{
  "model": "contrastive audio-text model",
  "encoder_parallel_block": false,
  "encoder_subsampling": 4
}
Rows from block 5 of the audio encoder of a small contrastive audio-text model, named by matrix and row number. Rows with one number within an expert belong to one neuron, the router's apart. Each number is 128 + 24 x the weight over its row's rms, rounded and kept within 0 to 255. All counts start at 0. Numbers have three digits each. After the name is the row's rms in percent of the matrix's.
Before each expert's rows are labels from the 100 clips, of 14976, where the router gives the expert most weight on average: "loudest" is the band of the loudest frequency at the time of the peak. Only what is clearly more common there than usual is listed. The data: read English sentences (LibriTTS-R). In brackets: how many of the 100.
# router: router (encoder.blocks.5.mlp.router.weight, 8x128, trained with AdamW), inputs 64-127
# up: expert up (encoder.blocks.5.mlp.up, 8x32x128), inputs 64-127
# down: expert down (encoder.blocks.5.mlp.down, 8x128x32, transposed), outputs 64-127

# expert 6
loudest: 500 to 1000 Hz (40)
router.6 107:146149143120123114125111124092090147100139106094144130103141117172134114137090120127136154130124124150128192117059140097156152153132174140146107146186075128152152135128140141104146120124122164
up.0 088:127078145157164165113130132160145150126126104127125125167147087107128136122123086116202105128133151112122093134127096098069143143104140076111089124159161081123145102126103109146137126140098110
down.0 087:194165134151131140120111130144105153148102118133142155124103109142131153150137092108117151100126131157130071131170126128137154177072118105099138153132162138149145117171137150148130119110100161
up.1 095:131143123149148146121125122154130111166134124112101098078144179122167175111137140099161128107112121120135108144145126103091129107089086092154064085127163119125119132120104115136121104080129142
down.1 091:126141133148169118091152109158117104132116105099126170121113142118160169116139168152104133150125125122127140101086138086125137118131127109130090165115155140121122090122127126081154129162128185
up.2 085:069117145128106185104144137117121115146136088089134113170133132103128147124101136155190120116178098138132098148099139124113133139165103091142115101090133070124125146106137116139065141158135141
down.2 084:147089102194127108127097118140134134100145083148162083117138139120118152104125136154150126104147123111106154107129115171118113117127115135127124115098159097131154153116146137151121084175133091
up.3 085:110156113125137134135136137127100120133141103115145144144111140131095158126166165109180103100156178122147106140137132157101146110092137081137102182032131081131119131129122151131100150123114127
down.3 081:128104162159124123169121144131142111102114109121124145134117078091093149166166110171177116090136103108120140163110067159138115144136117145131106144085117139127146157101114134079122123139120083
up.4 085:133122115142125135115135091082125132112101099136118110126126124141116128131153096162192150138161149090150094125085096131118122153110108094117094133081140091126134120142103139161094130115144121
down.4 084:097165083120114146100140146175085132137124151126182130172112110124109128143154126147156137130116127107101100106139123079103119105164099123133146125103177143121139093130109128089116094157132139
up.5 099:117132109118116123130131133111097111147111135135106127096119149120135201112126124109132123110099151120152081157151089129108111092095158082123108131102136153129131110156139106162088116116124134
down.5 075:131139146135125118179156076114148155096189136141131139149111111138111105136120140136123112097117142133106139148115128124159110123110140127140128116103110122117127133094150095164115110117198091
up.6 101:117129134123129160114111108111108142122109117139128166124107130137125135123093180121170152105171088129169118162128113146102110113126090132121124098113119105122116095140096115125130172122136134
down.6 099:111124171180103136156186124120141155184173139116182133103161135138107094158123155104104100112145137140105128114138109134116118104142128142142139130125112124121081109112147090114115144074141102
up.7 090:113146111129137163138147161127090113106108129121120128068068118141132138115128138182174139139156161134146077151127116108112140139114088100116140147091140103112125148130111117190131138142129119
down.7 083:118120129157094144153104148138077118118116135097166148142170119133135173144164172109126140133121090121109165169111146142137169109128099122135103154107141127138121122129102128142131096125134128
up.8 085:169114113151145130116136167163121113120139097123082115083120125119112127100093147137180099116145119101123091139138112144119121099084127130103099095135144102105110116128125127146129114102146117
down.8 089:124073103147152140101165137159154161132144140121097132148119120134111145135115111115168138117133104138116142155107111097088127152150123089151106124110132124109167110066088175141136122131157119
up.9 088:171109132130146145099107145129115163152130139142128175061093159164126124140121138132171119123119158134116112112107097121100135112112134136125085108105121099150155086119127101123079155118144104
down.9 094:123120090168145119092162127208111161160112110063099134143117114096106144138139141163124146119110124130082140122108158108116138107104115129159131093115157143129108155119162135149124099176138109
up.10 110:102162151095121167150126195123118131106124106133111151182137138141129172111143111148182137135115134146134112152130149108112103138152126104113143142145117113126146126117092152146127165148111166
down.10 094:113117152123126102144136103125140187092131134158124138170144125171122136125117155152112131135081098099150126120128148110089076141139169164156108142107088093093148143105098159122103120122144115
up.11 116:078132156129138147134142126137133146149147138121104129117117163161136130132120145124146111129135150118151095110125135126107141082121135198121128067039117108117116152111130147131117131125153142
down.11 124:131160068151118153156129131150124131178121157089130134134122160199121118129123126115122114112153133147096166121154153112145121078146204088133104150144131141105106145125136132140108073122175124
up.12 113:091125142156159128123135121139142135169141137120121158120083174125125169134142140119192105123132168133146087101130113093107145110126135173105103117073132084141080131090154090164141141126121133
down.12 136:104107123129153117110145137182110123131138124113094135095127123133139092096148163159104133096102142119106107122174165129172135105078148137059103151113108137126127117094140155156134145157143107
up.13 092:096124095085130166125128122119075085158131137103112116148171153128160167136139158100198115133174164125137128140128115153141139099139082075140090094069165131146135154138134138124093136160141129
down.13 104:156111123121153133113127144135128124141119156170140130148083114138148149178145114100165148186110124122127174128126103122124112142113113112117124097113141124102084116182117085117130112081080145

# expert 1
loudest: 4000 to 8000 Hz (44); 2000 to 4000 Hz (33)
router.1 108:130156084134105104141100109148117113115143142129137149094114077143115116139163157158106136121159093109143161114111094148127126136091140134095105135101127103131132075109124170099127101133170103
up.0 098:167102125144144103122123135129133127129133122150127124130173127122179156115133096117185124115112189104144115148139114140120129104144102107141131109124140110138125153136091061134122139132101114
down.0 108:109145135132144158145128136094083125055134158132096118171132130155109082134113146131123107158124113114145139137129113145120123097138140109117154112152090148110143110137143161130107150162146084
up.1 111:121105125134126155138143165143159161123122110127092131130170134162160131136106118100174138125071142124132101149132151152095082121128107120155131101128110095119123126122104111165096090093141129
down.1 107:154152145147073111146137137081140163111115136109119147120144133094133083130112090124102132116107126193103145120130151150155137148149147142119150153139087178146126176128127155141156119110120122
up.2 098:119100142126133156118142161152139140112117132143109106120088113135183139141109095157186129116071128140107132134111138119087122099158125128145109105145112127128130118096102068159123121121158136
down.2 079:123121127112159132164125153114109132115217122124114132139115140140118120148120145138074133116125100117121108125109153135104114109121139184120137143102147171093146117121133143125100160070126138
up.3 095:126105100136140165146139181077118150136129155134146115162111135150170136103110132148188092135094156132138133139120128130084123111120106131147144072159096149108110153126078103142119134126120134
down.3 104:136104106155138089104081169097131127129107116133154079095137121092079114087115128150175069103162116122086142107149133143135153184131139118117148122142130151121143144125120166117146129180122125
up.4 095:128104118109133150135116152126129145131136097099111126160143159160192115115110099110160154123044135107108131124153119101122117108151091128136100106146114129113149139111108059152121115122133150
down.4 084:169137088146115115141111110132104146165117099140137119107127112153117100131157141128165147152106131117159135112169146095125104167131183110111103148129143112167144100115101148128181167115149101
up.5 100:129101111109122163125140177120168159126153115117147132163186141159169134129124100098163110143070122113116134148096157140133161091116094116146124106140099165111131122132099070177138112105138119
down.5 105:134091145141144145117146151129143136140124118144150115067126103084109099114105112163073169092138126140154104080112171153144140127103134140131126111118138083126116080077106139113180098103117114
up.6 115:122139139135147172139151133114157164162107155110107141097085173167174138113108132109152090125120144140128087123111131138103166102141105134144104109125146124137103122120119092174127161087133107
down.6 104:106158127125154137145092138143085134099140130101110122101119120179136155118148141146153127140204107155182150131083082131116150145121124156137116155131150110123161080138136147151094146155118122
up.7 092:123115121098162156132130155132147129133146150134096116160173114160200118118083122122166154124073172133111109135135159122140141118131139149138093114128130154105109135116094089182157147096156125
down.7 087:093208117138139162143143134114150118179145090092132097104092141124100080111114159129112123080114154141124117162085138133130122154138180141139103115104136161112144124125101197104143091114165127
up.8 097:149095114149137149135123151104157174109110093128137130141166122137158147135117124122206126114081122150124103122104148109110109105119108159134093148144119160135129143123096122151130156090120131
down.8 091:145153113153118137182167138127166144165131158129129125109118132147108132122113111123103144152127080168181108154126114138115153104094144123136102146145114136107124147140112179121155149092079088
up.9 100:140117119121149170126113190130159142109129152135110112140128148135136144118089099091183114118114153136123122134129143136120103119124098142141129108132120112124133141159134086122114141109115149
down.9 105:137122109128132160102114086114184142132139165110123113120121118093117093125121139102103120105111132117146123128140147153129158106114140111157155114090158107139114163161109152099148123160127066
up.10 097:112108129120136138100121143127146162146144132106139149142145150142123134119092136101174115118067105106109125133107115092107144111132133123113128125138130128108097161102112123143107155124121110
down.10 097:134136155140095120113112099146170151110172109138148117145121134187121142169098091167121130162133111157091108157137164122139099132155141134137111141112074143064135117089137152090119124160111126
up.11 105:117103144129140141144140131133129165141120147127114133165150151153164143109098126111171106141075161120123112097106132116135138108148097125149152099079103128120122184129120084156122119140134126
down.11 099:156127121179166066103149103183146127154137090132128174116121132099102151116123081077117128098112133152115120117173142126093118136097148113142115154120159101125125134088131102106126102102073111
up.12 098:123141119112129179118135127142115137137158104142071168167143148164164133110090113140162141123095121117133115159100168097097106103148115140137130148104105141127136130080126076154096140128132106
down.12 102:136147097174184132128125122120118132136125107175113102109129120128134143165117156132161130122099141097098124150138117139157138110072144140105154147119156133155131120095157078144123126097111074
up.13 104:137113113136132147102110161142136153106139133103128135113138148152186129111094093144177113124106171139120140153127116124122120088136126165151117142140115117145136173122083091169118151112132115
down.13 110:151094121127134141101116166130139137107151183096089122095129127124133133115113132100110094109121112152117136104158168128128157128096146113103109171112121123099110142128120134110143113142085123

# expert 3
loudest: 4000 to 8000 Hz (46)
router.3 117:141122119137145123146115120142139109130121141101157128118085153173134138155164139148119151132157101106114131119102138116128122132123128125078130144124119127109123091127103177143112118133100123
up.0 094:071138133115141160129135166121105138128139105160110146116132106133123102106109131093186119131070138125143129116145121155109101104140102128153130103140160096124128151114138137137114153109123135
down.0 084:159151127104092100126127151102115112114108116139063139129120128157135133153127101129154117079162105109173128133120139138156120095176124096141166164103116129146130139100139146116092150143139145
up.1 097:091135103131123179121143162129119107167138097125106138104145131119153093122112157100176132127101189112135116121148116143117138111123094120134108118124134093116114116113116096155113128124136158
down.1 095:129168162094091118128118160134131077125093091116111118098124099100117107118135114122136148129136114116150127120105115097122143148154085145154094099113133134152127134130138154094149147189104171
up.2 097:123120136126138156114135163104119144135137103134118171107110129131103143109082141092173101122081154099160084123131158126127154119151090096135102101143096109138118152109127108145104156102148112
down.2 093:123118122192115177156154133141182128096094127105107137132110134122126138084120123109131101092140126125167135132116199083139141100128148144149129108128152122132117149117110156168133132149170119
up.3 103:107137159109138123113124158132095135121135141122113136112154144092131117087100116118153130124102151120124113095176133133121141113121156142122122102170142111142128132117122125096103158131129127
down.3 103:144149121112100098099137123132131163122121118140117168170103131141107140122091086098107143150131131178135154150100127136104111160136151115171149129081108110103146164141122110113145095143133141
up.4 110:142152134124148126116143115149120171137114106145089142122167124095126106087107114128177131142105173148149145153168119091098165119151120092143121087116116132168138120136147083122157155157108150
down.4 094:127118149143131119105123139112131091099111082073076114114099106119146110110149135128134107091133147093138101153123156105120140099105108106127111130096091089155185115106122115112169164191106155
up.5 099:117131124138130138113135129141114125132115154129141119147164124118138052128121145109181135130083172102097124141122124105096127095152101078155125096144122103133115132124149088134125138155149101
down.5 094:107109119143101135129106139141184121083125149076134133166119159108138075131112096125120138096127143132138109142134129124095150106152125114190121138165153116125129088133124117152105132150148154
up.6 094:114129111142118156117126143139125123127157117140099150132124147120138093100111129118221130124092123118116147123122111135080115136139142119141122115175121094131145161106146114163105140105149142
down.6 093:113140138099159125103124160213096108130127117101123127134107140096152122146167139153156135136137107110115126158142160102127119127130156111097159177127096142136107141097118131167129119139161087
up.7 097:091135096123124162126140142106115156115144150136125123123152096115145132105121136105100137128085178116095150139113151137140157116170093078144099085120132101135133155089141064133111155115170108
down.7 103:131114115131111118185126124122186126096120145124174113167141105148156143105091121137087161120133159095122152077126138124150125138110128140132164137129107136137087118136150108134135141099133106
up.8 096:096142137147108134123132137111134106156129127123109149077164108107142117116131121140160157127057156101150153128141114119083131124115115098128106140132146091123103142121108102151087138105137158
down.8 100:170158178174099112158114071115100137117114178153105104085142066116103130119123144130119128113171112103128163094097103159095148138117118143151130118149112121151135121135157156120114096117146165
up.9 089:132140118131139127125154144119107149136127110122106150145133125087110102088111121104189136131040160135117187122143120111078140131129130102163103122113173075107128148122121079119136152122159143
down.9 112:123096141125122126126115155162098151108129100118128081072141135102131140124122117149130139124122101122117154069102124132176130108104112136085139137127147123111117100128092188137128152141089117
up.10 097:136124107107111126129111126100144101127114096141105162141115117118146094128124118093175132141054166124145120131134154111118156109158113117137116127066132115118122130141114098132114157100144159
down.10 112:073166170132168143098173194139122153155113114119125101099093146115085125124143150155170169139127136139121121108116179107119137130094116136112114136134142121107112127126157143079161146129097147
up.11 100:109136127126114127107143172143079111150131126127128138141148140093111108085120162105169136140067149135137135111128123108115122116105109097128094150160172084130125138116146079117128102121107125
down.11 099:158160134139126124101148107109105122150161126160108161108133139137142126113135139174117165116118100154118137140139120091069107114119128113117087105107119126166119146092115080122138114109143132
up.12 101:126124124155106163095118142141120122114125138145099167120152093107137074120119131134157145129101194125154127119139135102069133117153131103127137098160109086128124144107099093116135128138156146
down.12 081:092099112097108162115096137173125096095147149096162107145178104144137102141129129123150123137147104122098122161111112141124136143158125134175139101205195132115150133140165099156108126161154079
up.13 097:145112136139134144108120161111135112124127110154113145155152073095131121110105120087172113128100182130136153127107104094099142108157123112153129124104111087130122110110152100133095157172142126
down.13 091:092115130167129169148125119154135076111156102167110124156131120145124106148106144109120096146138152136097132128106126122148125118094130128096149119146098127070140087096137169153143153117106113