{"model": "contrastive audio-text model", "dataset": "read English sentences (LibriTTS-R)", "train_examples": 15625, "time_shift_ms": 50, "input": "waveform_16khz", "tokenizer": "word", "vocab_size": 8027, "loss": "softmax", "embed_dim": 256, "encoder_arch": "transformer", "encoder_norm": "layernorm", "encoder_norm_position": "pre", "encoder_activation": "gelu_tanh", "encoder_mlp_ratio": 6, "encoder_head_dim": 16, "encoder_fused_qkv": false, "encoder_bias": "none", "encoder_qk_norm": true, "encoder_layer_scale_init": 1.0, "encoder_parallel_block": false, "encoder_inner_norm": false, "encoder_moe": "top_k", "encoder_num_experts": 8, "encoder_moe_every": 2, "encoder_expert_mlp_ratio": 0.25, "encoder_experts_per_token": 2, "encoder_shared_expert": false, "encoder_wave_strides": [5, 2, 2, 2, 2, 2], "encoder_subsampling": 4, "encoder_layers": 12, "encoder_width": 128, "encoder_positions": "sincos", "encoder_pooling": "mean", "text_encoder_causal": true, "text_encoder_width": 256, "text_encoder_layers": 12, "text_encoder_norm": "layernorm", "text_encoder_norm_position": "pre", "text_encoder_activation": "gelu", "text_encoder_mlp_ratio": 4, "text_encoder_head_dim": 32, "text_encoder_fused_qkv": true, "text_encoder_bias": "none", "text_encoder_qk_norm": false, "text_encoder_parallel_block": false, "text_encoder_inner_norm": false, "text_encoder_positions": "learned", "residual_init": "none", "optimizer": "normuon", "muon_scale": "original", "learning_rate": 0.027, "momentum": 0.9, "nesterov": true, "orthogonalizer": "newton_schulz_5", "adamw_lr_other_params": 0.0027, "max_grad_norm": 1.0, "ema_decay": 0.999, "max_steps": 4500, "batch_size": 128, "epochs": 36.9, "lr_schedule": "wsd", "decay_fraction": 0.3, "final_lr_fraction": 0.01, "warmup_steps": 220, "weight_decay": 0.07, "adamw_weight_decay_other_params": 0.01}
Rows from block 2 of the audio encoder of a small contrastive audio-text model, named by matrix and row number. Rows with one number belong to one neuron. Each number is 500 + 25 x the weight over its row's rms, rounded and kept within 0 to 999. All counts start at 0. Numbers have three digits each. After the name is the row's rms in percent of the matrix's.
After each neuron's rows are labels from the 100 clips, of 14976, where the neuron reaches its highest value: "strongest on" is what is common among them; "loudest" is the band of the loudest frequency at the time of the peak. Only what is clearly more common there than usual is listed. The data: read English sentences (LibriTTS-R). In brackets: how many of the 100, against the usual share in percent.
# fc1: MLP up (encoder.blocks.2.mlp.fc1.weight, 768x128), inputs 0-127
# fc2: MLP down (encoder.blocks.2.mlp.fc2.weight, 128x768, transposed), outputs 0-127

fc1.192 097:495499522493499476487545529516492468469501478523510470529463496537498508518450521525475545521475478517543518519495460485483521521458485494497480515536493506520499487482477461494509478520503500453492475505534485522505526467511529490430516511506490525522535490478518497469466493538500490515466478475477489521507548449554493512553472528469524520529526468470537495481512484464503526508485
fc2.192 102:471501509496472503497497483522512551489570472488538465490488493514512498465505531462514460479453514521515514451497506492527505499531477461520479483447496508458476526495458479528519544484475529548537505461523485488509526471482471512543531531476520484503442535473528504546490492478502504522522520495490498505481490534477513500512507510507483494471463496517476495533490548471517472494504
strongest on: the word "there" (31 vs 4.7)
loudest: 250 to 500 Hz (54 vs 14.6); 500 to 1000 Hz (26 vs 7)

fc1.424 119:483484507545547508473494498514508542512489482509499485472490487528527518546467514530497509489497485455522525512483486493529480511491531490521472458503503496522488469499493489496540503542520455472463525454493527490489509517502481542472518477483437542478485492550477471524483524512509505494494508553477511479468509459543523564495508469489525508513483495491535474513470531472455542492493
fc2.424 093:478551491482477503521523518479532497484497458494514508505530483516467471566485463468487489494490489495483524482521511493495538487521537480488503507489480443481478497503521529487456535500509489464581503515534476520501518473565482521467526513464512506500561504449491497518508480523520480513480480473557495515506500494528489501514506437503482470485502496515517494504526479513526482461479
strongest on: the word "it" (37 vs 15.2); the word "is" (27 vs 10)
loudest: 250 to 500 Hz (61 vs 14.6)

fc1.554 087:504517538509496480481535517502524463504506534473467491486498488541508530546487502521497507505466480490499494500492503499556508498499487470489491462483619457469501476517463476492492505518470496450479484513465469512489463541509502497496506462493530532501496492479532451509539473487477518498496495519503475499468483511517489503480474508485480488455551553489538503513476494515509520491524
fc2.554 163:489481486511480533503508486513475494500523537496515489493518520530495509510474533496476474469481513512517482501491516517484498518464513504498518544467686509484505515491503481482502507523523480476500506503508486471542506486480509490491470515488490498494504475500483490487490515484494523502512479474477476511545489529480468527505487523510529508505490473478461480537494519526510496519490
strongest on: the word "i" (43 vs 20.3)
loudest: 500 to 1000 Hz (26 vs 7)

fc1.741 097:499457494496477471510518499490485517514521513504517503527498454512497508495456473520550496523461493501525486550511464550518486484495492518494479511512493492509506520485488475507511524513486485556544507434526440518513508497534477500538486492500463529451548507520542438482547505491464527475505539501517462499485547474515511513491467488489508486516506502477499470490529483501477450519473
fc2.741 094:493507528512503508532523516495501512524514500459510492512540502487515492506514492433515406527482503531516509530489511489520518525528466506521493490448508496500477502489459489491482516464528449479490511561453518454519482526498515466490502530484510471493466505534440513471473489524512530533509533500503518472476457518464465519543492512489518481521477488479501536513500490513501503496535
strongest on: the word "he" (47 vs 17.5)
loudest: 250 to 500 Hz (33 vs 14.6)

fc1.737 095:504540522531535492468536548489462487500476491481479501523488478531524502509505492474484532500471489522456505450466486493503475528491526497490501514539496456567456476504459461508509525524505476473519522480493514486527533495500539487497526485505531517476472515509511462502485489500481510473489474522479510483549533460510522425518514464488529527559488485511527487516533505481479524502484
fc2.737 107:492489462447488498475553489492527483538548484509507515461523516534504460505506498476503438508488484504543512536501555478529512485523506506535472483464482503489531531477487497515480487489489522462521515477531487534522497469539478542536503530538491453514521502475480519485487464499536462488518539511519507476479528469482503529468480515505480478485490495522503462523477488465466494456515
strongest on: the word "he" (74 vs 17.5); the word "his" (31 vs 9.9)
loudest: 250 to 500 Hz (35 vs 14.6)

fc1.185 104:526486515559495470496497492497531510530500505473503454515493512518515504503514464527508525487451469508461476510489525514507500510501485517516480468535511470482528463485484476500499495527487504527528538474507540495464448481488533517452548479508523498478485487486508516501488483519496534481512499540524477472477529542509548556495483465463528503477553506461531555505469497488447499519512
fc2.185 080:478522481449483506506538500540502501451521496554482501541511452527521485463483455524513494513505519484527518471513524477478527455549524502496516533489479498509466515514552525512484487526507443483514471494509486496531517499520515460497505518491437493513540493490516471498523480495488454483461527481474489505498500493516499458473502480529489514503465521536479480496514466521547512472548
strongest on: the word "not" (25 vs 8.8)
loudest: 250 to 500 Hz (33 vs 14.6)

fc1.605 102:520460541550464448491510513479491472497529509478513520499498473528497537460496532469518498512473475484510507543472495429498524512489513488551510512481497525507513500470504472543495527558524519493468516496483481500520550477480523520509493489539488480531547507458460495494460515528512490483479499506501526489443479539494507499479500519454543531528486508499514489529503491490468476500475
fc2.605 117:503542498486478527473508487486485510532476460481526510495540526500466466543453500527497464523504515551516509516525537498482516503499498532494538508496491466505456515544435488493498519498496474508545501501539508477459500479490479549514493504474466449477501502510511498528535459505473520518493488519498469504507505498473556503515469505564455482478471459488505521484478469489497503538479
strongest on: the word "he" (38 vs 17.5)
loudest: 250 to 500 Hz (48 vs 14.6)

fc1.642 106:470550536464528507534484495509519457494514505522457482498548559466520482506484465505507518511500466542468545490471464508466502472454539470506513474511484463467485550519501494542532552520536485490496485482528499513515509472490496488516495477489493544514521485504490515466524528509482481512506542508488427470502503485523450491473475494475499524494481524497500524500506495518519479493490
fc2.642 096:544424506528472496487511497499491515540462498500462480463494507471524515476509520469517452496466514468518478498500539484522532499503457542486501504486495521555469459466499533508497499483502503561528495494529520508468483503513533510476506563487492451513492502521511473537517499520501513476498485501477552502516476489472505488495521537489504488518503441496472481531462511469518540496491
strongest on: the word "but" (27 vs 9)
loudest: 250 to 500 Hz (37 vs 14.6); 500 to 1000 Hz (25 vs 7)

fc1.413 100:509458520460481494524464546464554492551529477498503453478492488492533483492470506491546476516496481513511521530518479502564525471490522498520459526502507471451523482482483502517489556513449527498482500489541499507484486487509513484466493518523464504503502530516457507526470490533477512511490460489535497468475476548497556504514486478518453473492504521477497508500503506513494516498544
fc2.413 104:474515488502533534520476472508497504481514507464487501518567451458529518525475489532502538523465483512512528505492505526449506480507471497543482496483482508529508498478495481497523495449514465504470474509431499513510492497490510520490501485451523494475514512465544481517566501469474505486527546497499508488470498495510472537548534509491508508549499499478476502433502492480528484486477
strongest on: the word "not" (34 vs 8.8)
loudest: 250 to 500 Hz (33 vs 14.6)

fc1.319 100:506502501523504531569506467502486496488521504523507526492480535484501484490441505468513501505520462503559496527513506479489484523531526475504425480495489491517524509486478449515525474482479528471505461453474524461506480516492537537519502537512495485488464474490499495503494511524490487516509482488480505521472467501545503514454537484470520524483518484522571492511508533470470530535524
fc2.319 087:549514529473494528467538519473486491477500535507464510500506484477491457513494478483493511476541507506451468489520503504495528462539511472482511451478482499477481504505480538535507499501525492482530492527522480472571535481514442499455510459496486513500506491533514505498506567484518513492503497463551523504530499501482526516496477507499491480532476506501498466489552536493558523491476
strongest on: the word "there" (26 vs 4.7)
loudest: 250 to 500 Hz (39 vs 14.6); 500 to 1000 Hz (30 vs 7)

fc1.397 084:532502485493508489508522486496462481532557511500518523467500515532507494507499493521529484483468519463551503539484501519527517531502502491478510516468606459496510492520488471500462458486452459463502483504475491516510468490477507502479511491492499510490495499528531416473516498525479511483519488481488489474513469489526502514481513544505487512492472482507529512528468534469496488552474
fc2.397 149:468487474497490531514479494509530522494481502506510526499516511497522514507511519501459502486518490486541512501498490500504492534482494498506528483464686529514473505504479479473491498513498486490516500509518491491518475504477472478500485524488503493501503456469481485493508511471442490498510483496508492504515490523485454482504514524496530510513480549509479465528493506515509503518519
strongest on: the word "i" (43 vs 20.3)
loudest: 500 to 1000 Hz (34 vs 7)

fc1.722 091:487520494522463478511495487499514501502537547513477491497517535524499521460477512499452505500465471479552500500485465529560505521525489521514472523518475502490507510483469465528530550505500503470569526472504506493496552481452476526497510504519491475518484517470490482500467486466489471490511522512528481477433525511503520461445513498482485515564492490470477509479508485468485494520498
fc2.722 080:490511502502486536465507516463479518536465537468506547452528505471443488519479509481476480525514502520480469523479519492493477524540513530516511474492494489509468533515462478497520488532534507496511502480524504459484499514518504511533478466529530450483505462517473511478479466546531545523508469517495482533550506479467502531503479508538499476495502478466565519538494477494504460506489
strongest on: the word "he" (71 vs 17.5)
loudest: 250 to 500 Hz (33 vs 14.6)

fc1.79 103:522525475493528482512505535546482508553485512501516532478530492509512527506504481498584521502487478483492507516533512509503535467506524493472492481514502486479432511490501457549466548510485530451505481488490531503501501463509512501508453458520509478467473471491512503478479516479532517493488492503511498515458492504485530492488460499537505479425501499500506551504482494526471469476542
fc2.79 105:482502536531475502507497483508531467517501486490502520487526492474519503474500469535527498503494515489491488504524464542465477521463515545520473531537470507528531510461484505502553486457515479495475488523522450504539521497485535517487490523446529499479453534499513478477520495499495482471504561518475473479492500500532480481501550530477500520511514482431519479450466478485535489480522
strongest on: the word "not" (32 vs 8.8)
loudest: 250 to 500 Hz (36 vs 14.6)

fc1.89 100:470509529512522459541481500488515505495525491520520489485476506541484550423458498519496519496505492486540488544495506465497506536479495501456521452501471466511510477489483475510496541509477465498519483514562548531528485498529484508535512496459460536506475504500511464516508517497514498505514506521465456477518456478512498524492542487527506524521513525513556459512532504468500491519486
fc2.89 113:496466503492485514531490488505513479425481510514511494496476508496477526548493545520510461498472466531491537491534534519547508509489481501488459488471490521462487493511463472526487515509508502533509520506460453484532487443467522465478487496526494497511463501529504549478506466499492502523527493488495492521515475559514539477527524474521500534449487497547478476495487495504514547480532
strongest on: the word "and" (81 vs 31.7)
loudest: 500 to 1000 Hz (27 vs 7)

fc1.487 114:503505493484523465493476487464524503472504508524507478515515500534511536451507479418516531504489487551503481498481496501552467550480466477515478515507499428472524494498512490524533479539495528499501481495476464524541485463498477523480516514505493502472485497541492476528517496507485519520507514500467505492483521482512517521485491520510489527483501508532524533402482478467537511513482
fc2.487 114:478541510514536500520498468501481467527479499504459465484526553487511488515513499508492503516484524505464540451478492516535527484542514474510507512483527502474497485495555465496487492439499476490511528484507517494517531490511485485544448472442549486515476542492517502478518503478513466473497501525526534471516500491522496508524479518545462488465483474500493485526539485450475550489480
strongest on: the word "not" (25 vs 8.8)
loudest: 500 to 1000 Hz (30 vs 7)

fc1.667 102:459514506535488523495508560507471474503492529494540486511491477479520502472460492485503486486475483467512506508525501510567487492498483513510482496527498510544519512513454450503537531486545461523546530460477477507467530511505497514520488533506502486497468483534517538534498488521516516485521467488498475543479485518452545476449521496487536503488496472454475470472530476525492476522517
fc2.667 115:501443542458458536485509483493525517519540466510482498433480519499484473495512486504502505564500491529468492526452482499482466465537511465561493544500497455459516507500504516510498511483495514508466498506524532496520513509489524536542471517501501468515497472493504452472518507465520501526480517535543504514480526490478488493544506495469482503519474508486569526485506477496508499498487
strongest on: the word "he" (85 vs 17.5); the word "his" (29 vs 9.9)
loudest: 250 to 500 Hz (40 vs 14.6)

fc1.30 110:499491486474519497502501453518507549482521522510481491511532492494537501554482470528480488480531476509500507536494492547523489513526492479483452547514494477528465489499519533490488524481516436478528478460482523503505511498491492461442537511472517511486519503533495427523520478531472478518480523519531481495514532452530465489489506522504507512533528479444486518485464483481487499524519
fc2.30 086:484494510498478564516501470501497515506481503491477468545500540523467428457530495467482517514539529476485467500479504493444506456459531473495464534524507496480500504504486456513507544495502520497520473465511512515479481513465528447494506526543500505517497515520511499491495503527533518511494485500462523572501508494502523456506510480486514497500531519490546523530508509547486475508466
strongest on: the word "but" (26 vs 9)
loudest: 250 to 500 Hz (42 vs 14.6)